python train.py --model="audio captioner" --dataset="synthesized solo parts of chorales (CocoChorales)" --train_examples=39062 --noise_aug=0.002 --time_shift_ms=100 --n_mels=64 --hop_length=320 --input="log_mel" --spec_augment=true --win_length=400 --tokenizer="word" --vocab_size=56 --encoder_arch="convnext" --encoder_isotropic=true --encoder_norm="layernorm" --encoder_activation="gelu" --encoder_mlp_ratio=4 --encoder_inner_norm=false --encoder_drop_path=0.05 --encoder_patch_size=[32, 4] --encoder_layers=14 --encoder_width=256 --encoder_kernel_size=7 --fusion="prefix" --decoder_width=192 --decoder_layers=10 --decoder_norm="rmsnorm" --decoder_norm_position="pre" --decoder_activation="squared_relu" --decoder_mlp_ratio=4 --decoder_head_dim=16 --decoder_fused_qkv=false --decoder_bias="all" --decoder_qk_norm=true --decoder_parallel_block=false --decoder_inner_norm=true --decoder_kv_group_size=2 --decoder_positions="learned" --decoder_prefix_bidirectional=false --decoder_connector="linear" --decoder_tie_embeddings=false --init="torch_default" --residual_init="none" --optimizer="nadamw" --learning_rate=0.00084 --beta1=0.9 --beta2=0.99 --eps=1e-06 --l1_shrink=0.003 --cautious_weight_decay=true --max_steps=8400 --batch_size=64 --epochs=13.8 --lr_schedule="linear" --final_lr_fraction=0.01 --warmup_steps=1680 --weight_decay=0.2
Rows from block 11 of the audio encoder of a small audio captioner, named by matrix and row number. Rows with one number belong to one neuron. Each number is 128 + 24 x the weight over its row's rms, rounded and kept within 0 to 255. All counts start at 0.
After each neuron's rows are labels from the 100 clips, of 14976, where the neuron reaches its highest value: "responds to" is what is common among them. Only what is clearly more common there than usual is listed. The data: synthesized solo parts of chorales (CocoChorales). In brackets: how many of the 100.
# fc1: MLP up (encoder.blocks.11.mlp.fc1.weight, 1024x256), inputs 86-171
# fc2: MLP down (encoder.blocks.11.mlp.fc2.weight, 256x1024, transposed), outputs 86-171

fc1.410 [131 136 148  99 175 130 102 130 149 146 133 110 125 115 123 138 131  98 156 138 138 137 180 135 116 113 123 115 108 127 101 162 106 162 123 182 126 158 129 109 170 140 109 146 129 104 164 136 137 161 110 195 134 146 159 141 114 155 112 132 131 163  87  91 147  62 133 146 129 129 129 172 116 115 134 114 154 129 106 156 140 139 107 134 147 118]
fc2.410 [120 109  56 163 138 114 130 129 109 141  99 164 176 130 110 133  96 106  90 139 129 137 138 128 121  88 140  99 167 157 122 138 126 112  96 143 119 130 113  79 102 117 129 168 133 116 119 183 133 129 116 130 127 107 129 122 133  93 151 177 126 128 136 115 113 143 120 125 123 137 109 127 109 161 125  98 146 170 144 150 130 157 114 112 142 104]
responds to: tuba (39); note F4 (38); note E3 (32); note G#3 (30)

fc1.324 [134 139 115 117 133 114 149 128 131 116 120 118 124 127 108 122 166  74 122 144 157 133 124 133 102 121 135 177 131 151 114 177 119 170 100 175 132 125 108 127 132  93  92 131 117 121 160 115 161 106 132 143 119 131 118 124 118 126 143 151 125 157 129 136 106  84 103 106 165 160 127 153 139  82 141 140 126 168  53 146 143 122 124 151 100  91]
fc2.324 [134 126 112 162 120 150 181 128 128  88 167 112 160 153 128 158  99 121 126 129  93 198 131 130 137 122 145 132 131 134 113 182 138 123  81 156 121 124 143 154 135 131 129 133 132  54  93  76 148 134 133 107 123 138 130 132 154 112 105 138 143 144 152 107  89 114 131 125 134 104 149 103 136  74 125 135 123 114 115 132 137 138 127 130 119 118]
responds to: tuba (60); note B3 (42); note A#3 (35); note G#3 (32)

fc1.24 [124 123  90 112 180 128 133 133 111  69 145 117  91 134 141 124 101 135 149 128 118 125 118 125 103 133 126 123 126 161 127 127 100  91 102 109 116  80  97 145 131 107 119 116 139 143  85 142 155 133 128 102 154 112 136 102 107 128 123 157  95 129  85 103  96 104 115 126 127 143 158 102  99 115  94 181 157 129 138 121 128  82 147 104 169 136]
fc2.24 [128 135 128  96 130 134 112 149 134 158 130 130 125 133 159 144 137 137 133  90  99 141 115 207 115  93 119 119 141 129 102 101 120 173 104 102 108 129 126 144 173  96 118 130 191 167 186 118 125 114 140 117  90 143 117 139 142 150 148  79 134 154 153 100 141 112 185 172 122 121 159 171 115  78 138 123 153 162  74  90 132 105 130 158 128 115]
responds to: note F5 (42); note F4 (42)

fc1.585 [ 56 115 128 117 130 100 127 172  75 118 115 107 108 117 114 121 170  77 119 137 169 122 146 128 114 137 129 106 105 121 105  89  99 139 128 148 110 175 125 151 118 115 107 117 150 131 168 128 143 120 168  95 159 148 114 126 169 109 130 130 107 123 108  89 103 120 140 147  92  96  98 131 107 165 119 184 136  96 112 136 132 148 113 123 121 125]
fc2.585 [121 140 186  97 146 144  96 134 131 119 145 156 120 132 112 157 118 125  97  99 129 162  87 120 126  95 109 128 190 109 128 131 164  98 131 137 140 128 107 112 128 137 170 136 109 128 141 158 127 108 135  69 134 129 159 135 153 133 140 141 133 147 121 115 130 174  94 141 125 137  99 173 128 126 136 130  91 103 146 133 127 103 127 144 123 137]
responds to: tuba (49); note B3 (43); note A3 (38)

fc1.475 [146 137 113 153  95 115 145 108 137 114 182 122  84 110 143 129 123  76 168 107  73 142 129  93 128  89 122 107 154 123 123 156 164 141 113 145 109 164 138 144 144 167 159  79 142 154 135  91 117 187 116 145  86 143 103 112 101 142 155 141 128 117  96 145 174  72 118 131 127 102 144 144 105 122  89  95 130 128 149 146 152 158 144 103 110 114]
fc2.475 [137  60 125 116 130 114 127 143 118 148 126 132 111 129 123 149 110  74 153 122 107  99 121 166 160 116 142 152 130 114 170 111  75 108 134 190 105 120 135 180 122  94 134 114 132 125 137 140 136 175 123 127 156 161 124 152  92 135 126 120 115 101  96 174 116 107 120 123 156 117  75 117  86 128 129 126 117 114 150 119 138 127 122 114 121 165]
responds to: note F5 (52); trumpet (36); note D#5 (33); instrument: flute (28)

fc1.89 [116 162 145 117 133  82 146 134  82 156 176 116 169 104 107 151  84 175 120 129 151 137 173 184 124 164  95 126 132 143 123 133 142 126 123 127  80 145  85 140 153 105 109 177 139 124 113 142 165 121 148 137 111  96 106 186 149 162 117 104 107 156 106 108 124 104  96 116 127 123 176 110 107 116 165 118 146 135 119 136  94 126  96 118 136  92]
fc2.89 [143 101 156 111 115 157 106 130 140 174 109 123 113  83 113 126 118 161 135 124 127 111 116 106 135 115 140 151 135 140 197 130 165 139 171 136 129 124 127 146  82 145 155 153 134 144  88 155 123 135  90 125 159  81 106 207 114 104  95 142 136 157 121 140 139 136 128 109 136 110 104 133  94 148 116 106 111 175 155  74 137 127 161 139  98  75]
responds to: tuba (67); note B3 (49); note A#3 (42); note G#3 (38)

fc1.543 [111 133 155 167 143 126 101 164 114 156 152 132 126 121  98 143 106 127 126 166 135 150 140 146  79 145 124 136 127 159  62 102 121 137 111 176 103 136 100 139 158 180 123 138 119 136 121 116 137 139 115 155 120 139 114 105 100 136 136 122 114 127  95 113 125 142 142 186 131 128 164 137  90 121 120  79 104 186  87  79 114 121 126 145 102 130]
fc2.543 [128  94 127 122 129 127  80 149  98 198  93 158  81 110 126 126 133 143 133 129 130 115 131 139 112 127 144 134 129 134 163 114 129 132 155 123 115 109  95 120 117 122 101 131 127 151 133 125 158 127  88 138 110 134 167 127 129 164 130 152 111 138 124 151 128 102  71 144 126 108 101 147 109 123  95 101  86 111 127 135  85 139 127 143 138 108]
responds to: note F5 (91); note G5 (71); trumpet (40); flute (32)

fc1.258 [134 137 115 119 132  95 113 133 131 151 136  87 148 135  99 135 151  97  66 147 135  90 118 171 162  73 113 158 136 131 138 118 113 105 126 160 132 117 135 112 174 121  83 131 166 163 113 117 119 193 102 138 139 128 124 104 144 173 145 158 132 132 132 104 119 141 127 195 160 164 154 135 109 146 146 163 136 170 119 140 120 128 155 121 106 122]
fc2.258 [125 172 140 122 109  99 128 104 131 149  93 111 142 125  57 121 158 155 118 117 148 106 125 148 115  96 108 131 140 147 134 148 143  89 115 148 109 172 187 143  98 123 126 125 146 167 134 144 124 115 135  67 107 131 127 119 138 137  94 108 117 141 120  84 169 129 141  94 147 130 134 167 137 106  74 148 122 151 167 136 132  92 150 104 132 115]
responds to: note D3 (49); note A3 (35); cello (34)

fc1.163 [133 116  96 171 127 125 121 135 131  87 130 177  88 129 152 126 126  62 137 142 104 133 128  74 155 125 124 139 120 121 108 148 179 189 143 142 156 130 110  91 128 123 128 143 147 137 120 161 123 119 120 132 112 136 129  99 126 105  96 112 118 126  81 121 134 136 138 110 120 121 119  99 152 148 129  89 104 141 134 131 167 119 114  80 140 114]
fc2.163 [142 148 132 192 118 123 170 105 127 109 117 168 142 156 151 134 143  84 156 127 105 122 121 155 161 118 156 170  92 127 135 205 125 121 131 137 162 130 127 168 178 118 130 111 128 144 132 111 176 131 132 106 123 157 111 120 112 159  92  72 124 159 128 122 137 144  98 136 119 127 137 104 132  92 114 171 129 147 130 117 169 121 131 128 124 133]
responds to: note D5 (56); note C5 (56); note D4 (44); note C4 (38)

fc1.653 [132 144 103 180 130 125 149 158 133  81 126 159 115 142 131 129 168 114 140 117 131 129 112 117 133 110  89 143 165 127 143  99 174 123  84 114 157 130 150 115 141 163 128 125 142 118 145 183 130 117  98 156 125 150 109 162 135 154 131 147 120 122 113 143 141 126 105 126 115 162  93  71 129 163 131 119 141 185 103 131 151 162 116 165 102 135]
fc2.653 [136 153  81 175 163  94 179 138  54  63 119 136 126 137 120 133 131 140  91 119 134 126 114 139 124 108 118 135 121 128 134 160 158  81 125 123 244 150 123 128 111 149 127 132  36 119 132 128 165 118 119  98 124 150 191 154 127 150  85 129 124 163 150  95 125 132 115 151 130 133 157  76 120 121 150 148 119 153 123 145 134 130 128 146 106 119]
responds to: note D5 (42); note D4 (32); note C#5 (29)

fc1.365 [ 75  81 132 181 181  83 121  98 129 111 133 115 113 117 107 115 130 157  61 178 147 113 162 135 109 123 105 128 106 163 121  64 113 163 116 113  72 124 145 103 127 136 107 142  96 117 128 160 133 111 126 115 163 148 129 134 157 120 131 113 122 140 123 141 128 137 147 141 114 118 174 129 135 127 159  85 161 135 126 117 103 129 103 143 141  97]
fc2.365 [130 105  65 114  97 143 130 107 106 160 125 141  58 144 136 124 119  78 121 170 107 138 124 112 139 133 140 147 128 124 145 138 124 186 131 139  64 139 166 149 158  90  90 121 136 119 127 174  99 125 129 145 127 104 117  95 128 169 155 163 132  97 117 161 128 140 127 112 128 147 117 146 175 152 118 122  84 159  93 115 127 144 144 106 155 140]
responds to: note F5 (33); tuba (33); note C#4 (30); note D4 (30)

fc1.198 [111 153  95 111  82  94 138 142 140 159 108 114 128 115 102 131 114 105 139 134 157 126 137 169 124 141 127 146 132 110 102 141 145 156 129 125 153  97 151  81 161 117 114 150 141 118 133 134 178 157  98 141 107  99 109 141 105 156 111  67 120 135  90 102 138 117 120 139 137 134 167 159  99  96 103 150 115 145 115 128 138 104 137 125 128 134]
fc2.198 [188 129  88 149 128  70 111 107 108 175 138 117 142 100  85 124  79 149 135 125 112 120  90 117 115 119 109 112 132 154 175 167 140 135 123 142 143 138 122 124 122  94 116 150 173 189 164 113 110 124 127 104 134 143 135 165 118 139 116  91 121 128 128  39 128 121 137 126 126 126 142 135 124 130 115 135 115 153 120 107 154 137 143 132 124  94]
responds to: tuba (58); note A#3 (51); note A3 (36); note A#4 (27)

fc1.459 [ 98  94 123  87 137 115 110 124 150 130 162 104 106 146 126 126  85 156 135 157 164 141 116 118 128 120 104 142 161 126 125 137  97 139 121 107 100 118  65 124 117 107  98 114 111 124 162 109 126 129 132  88 117 128  81 104  74 130 149 134  46 128 186 130 115 156 142 152 131 144 110 146 114 120  74 137 100 112 139 128 137  92  92 133  83 111]
fc2.459 [129 125 108 115 108 103 172 115 127 152 166 120  83 134 140 110 132 124 129 151 121 134 122  93 128 166 120  84 149 122 139 128 143 129 122 150 106  92 153 137 149 112 113 130 192 133 151 146 100 126 153 110 123 127 155 102 128 100 127  94 108 116 141 126 197 123 187 110 100 151 131  88 119  65 148  99 123 124  97 121  92 122 139 144 135 168]
responds to: note D5 (86); note C5 (68); violin (38)

fc1.136 [ 61 108 116 119 128 144 138 128  59  87 152 125 125 134 111 131 179 129  90 120 127 115 154 153 133 131 161 105  97 149 162  59 105 130 168 116 141  74  97 122 131 127  80 132 140 149 166 111 122 125 122 134 137 117 122 146 148 139 113 122 110 119 166  98 106  83 148 148 109 140 156 109 136 154 127 133 133 125 127 140 134 133 138  85 106 122]
fc2.136 [124 116 126 119 139 146 115 119 158 159 120  99 109 114 122 131 140 174 121  72 124 144 136 114 121 128 164 102 108 140 160 130 152 134 101  99  92 116 169  55 146 167 170 135 146 106 132 161 179 117 157 116 125 129 117 107 152 111 158 165 164 121 138 125  49 120  97  69 122 124 171 158 113 124 104  90 107 125 108 119 121 129 116 174 182  79]
responds to: note F5 (37); tuba (30); note D#5 (27)

fc1.476 [128 104 107 127 193 132 135 124  66  61 121 150 120 176 114 119  95 137 104 161 114 107 158 141  88 121 121 119 124 140 136 137 108 134 130 115 121 141  94 123 136 117 137 130 130 184  97 125 159 102 108 143 143  92  99  77 114 137 129 150 108 117 117 156 122 162 163 135 120  97 181  86 134 117 127 124 104  96 135 122 137 131 167 119 138 109]
fc2.476 [143  87  87 134 124 112 134 154 142 133 146 129 115 105  90 145 127 146  90  82 112 129 137 139  81 177 110 128 108 152 120 153  92 115 123  70 102 126 141 117 190 110 114 116 171 114 138 111  89 139 130 133 109 141 160 138 113  84 128 102 122 134 153 134 122 131 198 167 145 140 164 157 156 117 167 121 149 129 106 161 137 165 131 134 167 101]
responds to: note F5 (49); note D#5 (30); note E3 (29); note G5 (26)