From a checkpoint of a small audio captioner.
Model: 11.8M parameters, log mel input, encoder arch convnext, encoder norm layernorm, encoder activation gelu, encoder patch size [32, 4], encoder width 256, decoder layers 10, decoder norm rmsnorm, decoder activation squared_relu.
Training: nadamw at rate 0.00084, 8400 steps, batches of 64.
Data: trained on synthesized solo parts of chorales (CocoChorales), 39062 training examples.
Rows from block 10 of the audio encoder of a small audio captioner, named by matrix and row number. Rows with one number belong to one neuron. Each number is 128 + 24 x the weight over its row's rms, rounded and kept within 0 to 255. All counts start at 0.
After each neuron's rows are labels from the 100 clips, of 14976, where the neuron reaches its highest value: "peak on" is the class under the peak. Only what is clearly more common there than usual is listed. The data: synthesized solo parts of chorales (CocoChorales). In brackets: how many of the 100, against the usual share in percent.
# fc1: MLP up (encoder.blocks.10.mlp.fc1.weight, 1024x256), inputs 208-255
# fc2: MLP down (encoder.blocks.10.mlp.fc2.weight, 256x1024, transposed), outputs 208-255

fc1.224 [ 81  82 136 123 107 145 121 139 172 140 118 133 134 110 156 165 184 161 114 130 120  97 134 127 112 185 141 174 112 144 134 145 129 113 106  85 143 119 105 187 134  84 103 129 137  91 143 131]
fc2.224 [ 94  95 139 143 141 104 125 155  81 130 152 116 102 120 135 147 120 172 113 107 110 137 132 120 149 122 128 141 129 102 196 129 122 163  88 104  93 109 139 144 190 126 140 150 134  75 129 114]
peak on: silence (92 vs 22.7)

fc1.91 [128 129 132 123 132 127 151 121 146 141 132 132 174  94 116 116 133 119 152 166 173 128 109 161 196 124 174 129 187 111 117 134 183 135 157 186 182 141 110 155  96 115 123 157  39 193 143 126]
fc2.91 [126 111 124 117 143 128 143 125 117 204 105 155 130 140 105  82 122 128 146  81 217 127 129 120 118 140 127 123 127 114 124 130 190 111 129 126 146 117 130 124 157 148 129 119 129 215 153 152]
peak on: F3 (74 vs 0.9)

fc1.632 [105 103 134 120 164 150 165 139 138 118 130 105 115 142  90 127 115 122 123  92 153 102 139 118  93 164 112 123 155 109 118 126 133 125 124 142 120 111 104 166 131 118 148 109 129 114 123 127]
fc2.632 [131 123 119 115 156 136  74 141 128  69 138 124 165 142 132 121 127 132 126  88 115  85 130 152 135 131 115 141 122  75 128 145 120 103 125  96 132 129  78 143 191  84 125 133 127 128 133 130]
peak on: A4 (47 vs 3)

fc1.427 [117 145 190 111 120 143  90 144 164 129 107 102  95 131 149 174 112 130 125  58 134 180 121 129 147  83 134 154 111 135 151 147 111 131 158 166 171 150 136 102  76 135 118  95 122 115 120 121]
fc2.427 [132  68 105 126 152 127 126 110 125 103 145 124 108  97 125 108 127 136 149  94 125 131 112 120 123  88  79 126  98 182  92 122 121  90 134 124 183 118 110 132 165 134 139 160 122 134 135 152]
peak on: silence (96 vs 22.7)

fc1.663 [138 112 135 137 145 127 128 138 119 104 135 142 136 130 138  73 156 160 178 170 192 148 125 130  99  98 166 122 143 123 135 142 112 158 161 133  96 112 137 135 167 120 132  93 109 140 132 138]
fc2.663 [138 177 140 121 110 175 130 140 103 130 104 104 124 131 100 104 135  97  68  97 104 114 119 115 153 135 108 153 173 116 118  69 130 132 135 121 145 117 168 137 131 128 122 153 131 125 132 137]
peak on: A#3 (62 vs 2.6)

fc1.357 [107 104 122 121 139 126 142 181  89 126 117 149 126 106 116 163 140 126 146 116 112 126  98 127 113 126 166 156 198 145 129 144 118 153 102 137  96 133 128 113 138  90 105 141  86 125 149 128]
fc2.357 [109 124  99 103 113 132 118 125 102 114 145 113 156 141  92  94 129 145 139  83  90 132 160 116 147 147 152 107 122 128  80 152 113 167 186 124 223 130 114 120 140 126 119  86 162 134 175 135]
peak on: B3 (85 vs 2.5)

fc1.737 [ 96  71 142 124 126 147 137 119  89 167 159 183 152 131 138 137 107 122 119 129 126 110 144 113 136 129 139 169 190 108  95 110 134 141 147 126 189 126 128  88  97 128  96 129 134 152 119 134]
fc2.737 [158 126 141 139 132 124 144 107  88 150 121 132 112  62 110  88 143 120 136 135 164 126 146 126 121 154 127 117  91 150 102 116 160  41 182 126 146 110 105 113 174 132 126 121 130 140 148 178]
peak on: B3 (39 vs 2.5); D#5 (39 vs 2.9)

fc1.558 [ 91 144 140 133 145 131 166 155 127 109 132  88 113 122 148 158 143 133 135  75 126 138 146 158 129  99 113 142 120 124  54 166 128 129 124 131 126 127 124 137 126 118 153 140 136 121 113 112]
fc2.558 [123 113 153 140 126 119 113 128 151  67 159 123 160 145  84 132 164 131 137 112 138 111 131  68 124  96 110 152 102 147 102 125 128 138 118 146 136  98 126 115 123 132 138 139 112 135 142 159]
peak on: A#3 (41 vs 2.6); A#4 (27 vs 3.7)

fc1.556 [ 88  66 143 128 160 126 135 138 141 134 128 150 128 103  86 152 108 106 127 117  62 120 134 120  96 134 125 179 129  93 130 147 126  96  89 124 127 108 137 119 128  93 149 127  82  81 170 119]
fc2.556 [ 86 155 150 118 128 135 112  98 126 156 128 123 154 138 132 133 137  72  99 119 196 131 150 123 138 132 128  76 106 153 106 114 104 142 157  50 163 129 113  92 118 128  94 117 134 137 127 127]
peak on: B3 (34 vs 2.5); D#5 (26 vs 2.9)

fc1.90 [105 143 161 139 136 162 144 140  95 142 124 143 149 126 156 199 166 120 128 122 126 155 137  96 161 104 103 124 153 133 124 126 125 152 101 170 131 137 201 104 113  99 110 172 151 128 117 137]
fc2.90 [119 123 142 124 127 174 138 115 136 159 133 106 126  76 150 108 106 132  99 129 106 127 125 184 120  97 104 147 140  85 140 109 143 142  95 135 122 110 167  99 124 144 159 144 160  76 126 156]
peak on: B3 (32 vs 2.5)

fc1.622 [106 118 124  90 145 124 141 135 137 135  61 140 137 149  90 104  94  96 132 127 137 124 130 112 124  83 113 139 134 134 102 128 139 134 146  72  91 116 120 121  77 103  97  81 126 148 142 147]
fc2.622 [141 143 113  74 106 109 113 124 130  94 112 129  56 141 124  82  98 121 133 197 126 122 128 140 138 139 115 145 157 114 148 134 135 119  73 130 137  81 151 115 126 136 101 144 130 139 139 115]
peak on: G5 (55 vs 2.1); A#3 (34 vs 2.6)

fc1.462 [ 80 128 148 128 101 150 127 140 139 170 158 186 121 125 116 157 134 129 105 103 104 118 146 124 130 129 117 144 125 134 127 113 113 128 168 101 139 145 160 102 122 113 154 160  94 121  84 126]
fc2.462 [128 152 122 154 120 173 127 143 107 132 140 100 110 116 157 133  92 130 114 133 122 109 139 142 123 151 105 147 128 116 160 117 158 125 121 125  66 150 168  65 106 120 137 183 118  93 124 121]
peak on: B3 (33 vs 2.5)

fc1.590 [111 104 127 153 139 121 109 139 130 169  87 157 106 135 133 156 148 142 131 135 146 116 161  84  84 142 153 166 153 157 149 108 129 110 120 124 140 118  92 116 125 153 135 114 129 122 139 128]
fc2.590 [114 153 108 179 117 163  91 128 128  85  97 170 145 144 112 123 153 118 120 132 142  75 164 137 102 115 136 139 100 128 125 109 115 111 142  95 151  99  96 145 176 133 119 104 148 134 132 121]
peak on: A4 (54 vs 3)

fc1.153 [101  97 146 132 116 133 143 135 155 132 139 180 150 147 127 123 147 128 135 120  67 122 139  94  99 145 118 156 138  99 124 146 135 138 140 132 104 100 155 133  96  92 138 128 147  67 156 144]
fc2.153 [128  66 126 117  91 126 119 104 126 132  89 159 132 149 115 154 196 136 144  69 135 126 138 102 151 123 128 123 107 117 113 115  98 128 122  99 130 111 126 133 183 145 122 128 129  69 179 159]
peak on: B3 (38 vs 2.5); D3 (26 vs 0.7)

fc1.160 [129 140 160 138 131  98 129 116 120 137 138 125 102 111 118 175 169 125 145 166 137 144 121 118  47 123 113 172 112 140  99 126 116 140 125 142 126 103 141 121 128  66 133 118 100 137 135 127]
fc2.160 [163 136 112 131 105 120  73 159 162 180 126 146 107 140 101 133  85 128 139 113 116 118 160 124 143 117 126 130 121 143  99 141 115 184 129 117 123 104 129  67 119 110 114 118 161 141 120 102]
peak on: B3 (28 vs 2.5)

fc1.716 [ 94 123 116 129 135 150  89 163 109 165  85 129 140 128 138 192 139 121 114 138 131 199  73 135 111 147 175 137 119 131 107 140 132 137 179 106 137 161 125 147 171 135 122 159 124 171 124 154]
fc2.716 [ 89 151 137 136 138  86 151 133  89 168  94 140 168 127 125 110 113 174 128 126 126 167 133 108 124 154 132 147 115 104 153  99 195  98 122 125 149 147 155 118  90 107  91 129 157 130 139 131]
peak on: F3 (67 vs 0.9)

fc1.315 [123 107 147 128 149 144 132 134 161 160 121 168  71 117 150 149 120 128 127 148 146 134 129 139 148 120 118 137 123 152 122 128 112  76 117 152 121 185 144 177 119 116 129 150 110  73 102 119]
fc2.315 [106 117 159 141 144 120 110  93 131 160 133  90 155  94 124 107 122 137 115 112 140 109 148 148 148 126 119 155 124 167 151  76 150 175 160  99 138 145 130  69 145 134 124 168 151 115 154 106]
peak on: silence (76 vs 22.7)

fc1.95 [116 135 110 146 168 105 107 150 126  99  90 113 125 128 137 117 128 112 154 106 150 120 112 136 125 133 124 154 113 100 147 117 152  94 134 128 113 104 127 130 159 138 136 119 144 121 107 141]
fc2.95 [ 81 164 144 103 161 162  86 151 112 122 106 118 124 122 145  99 124  94  97 101 155 118 110 129 160 104  93 157 132 106 160 133 148 154 129 103 137 127  94 168 130 126 117 118 145 130 104 194]
peak on: A4 (54 vs 3)

fc1.610 [137  64 156 124 152 181  92 134 144 128 158 140 126 149  96 135 163 151 169  92 132 141 110 130 130 159 155 152 128 165 125 164 128 117 120 118 133 147 128 128 141 127 112 159 149  68  67 132]
fc2.610 [116 121  94 157 124 131  92 132 112 100 170 127 140 124 164 116 117 191 129 147 126 111 140 123 132 106 125 143 117 120 128 120 111 115 129 120 120 125 129 108 157 134 135 128 100 123 160 122]
peak on: silence (97 vs 22.7)

fc1.714 [104 135 136 115 141 159 108 153 128 157  82 167 113 124 158 143 169 120 119 127 105 102 122 129  46 169 137 115 140 166 137 133 153 135 123  86 114 148 110 130 137 127 154  70 167 144 152 126]
fc2.714 [ 91 135 158  92 132 118  93 155 129 140 125 163 127 139 142 141 111 170 116 142 125 145 125 176 145 110 112 152 103  89 138 129 127 167 101 122 135  78 124 133 126 129 119 129 171 118 110 133]
peak on: G5 (37 vs 2.1)

fc1.629 [128 126 171 125 178 137 106 127 102 150  97 142 138  56 162 116 103 155 113 132 151 136  83 153 137 134 147  83 151 134 116 116 150 135 147 135 140 116 103 140 163 130 135 133 136  95  92 132]
fc2.629 [119 133 106 159 139  91 133 107  94 125 129 120 125 132 128 106 144 127 124  85 134 139  98 145 186 114 128  82 106 124 136 132 152 130 132 111 159 127 126 200 124 114 111 102 148  71 115 145]
peak on: G5 (34 vs 2.1)

fc1.581 [146  86 134 148  99  98 133 155  98 114  62 139 133 135 108 105 142  85 135 138 143 130 124 109  52 171 119 128 130 151 133 127  96 108 116 107 110 129 120 110 141 101 116 164 145 113 177 175]
fc2.581 [110 137 159  83 147 129 139 136  98 157 128 118  70 102 158 144  87 127 108  93 100 130 152 142  74 114 144  96 172 127 158 149  81 113 134 145  92 157 182 136  97 144 113 133 117 102 131  60]
peak on: A#3 (36 vs 2.6); D#4 (31 vs 3.5)

fc1.40 [131 148 139 147 118 107 126 119 123 165 131 152 120 102 132 170 157 137  94 171 110 115 105 113 197 145 131 115 130 176 131 124 143 141 109 101 156 154 148 159 131 151 114 181 122 136  80 138]
fc2.40 [100 151 124 118 126 122 132 147 143 184 124 100 125 129 137 126 114 146 137 184 146 121 119 134 126 178 118 148 133 104 124  94 172 112 138 112  67  97 202 106 108 114 120 111 125 117 130 141]
peak on: F3 (67 vs 0.9)

fc1.182 [121 129 128 123 157 136 176 171  97 154 130 134 145 101 102 129 128  92 130 165 114 114 136 113 102 138 172 117 110 129 120 132 148 111 141 105 110 112 197 183 144 126 125 143 121  60 127 118]
fc2.182 [162 175 106 127 103 128 115 100 197 122  94 151 122 116 117 136 121 118 121 138 136 125 124 137 130 125 122 117 144 191  58 107 143 116 165 142 156 136 148 165  90 143 147 120 152  77 130 131]
peak on: A4 (32 vs 3)

fc1.100 [ 73 127 138 138 127 134 160 132 123 120 146 134 116 128 119 141 149 118 116 110 115 134 115 112  61 164 139 151 119 124 138 132 130 147  98 130 127 110 167 111 108  87 120 100 178 115 103 162]
fc2.100 [ 82 179 152  95 129 104 110 134 162 152  70 142 119  83 134 111 123 161 116 168 128 140 109 130 122 118 116 123 135 146 117 160 123 121 103 143 150  94 133 138 127 138 130  88 143 127 114 128]
peak on: A4 (63 vs 3)

fc1.727 [129  84 129 110 100 136 159 179  92 160 120 129  83  94 156 154 161 123 146  98 160 152 143 126 173 175 143  98 136 127  91  98 126 101 154 139 159 119  96 114 146 126 147 109 135 150 110 124]
fc2.727 [136 102 112 133 116 111 132 130  97 111 111 149 129 125 113 171 144 128 131 114 127 133 145 101 105 142 130  81 122 127 116  81 121 110 184 140 138 107  95 214 128  99 106 123 104 154 124 110]
peak on: A#3 (27 vs 2.6); G#3 (26 vs 2)

fc1.216 [ 96 129 145 127 105 159 114 116 126 121 131 151 178 128 125 148 113  72 131 122 118 137 128 136 129 132 156 123 120 119 133 116 156 160 132 146 152 147 137 102 139 111 109 184 136 167 112 163]
fc2.216 [142  89 144 121 151 104 138 115 179 160 136 152 127 120  80 106 124 111 132 141 119 114 120 125 149  68 128 106 138 136 134 101 173 119 124 138 140 125 129 163 138 118 138 125 168 129 145 169]
peak on: F3 (71 vs 0.9); E4 (26 vs 2.6)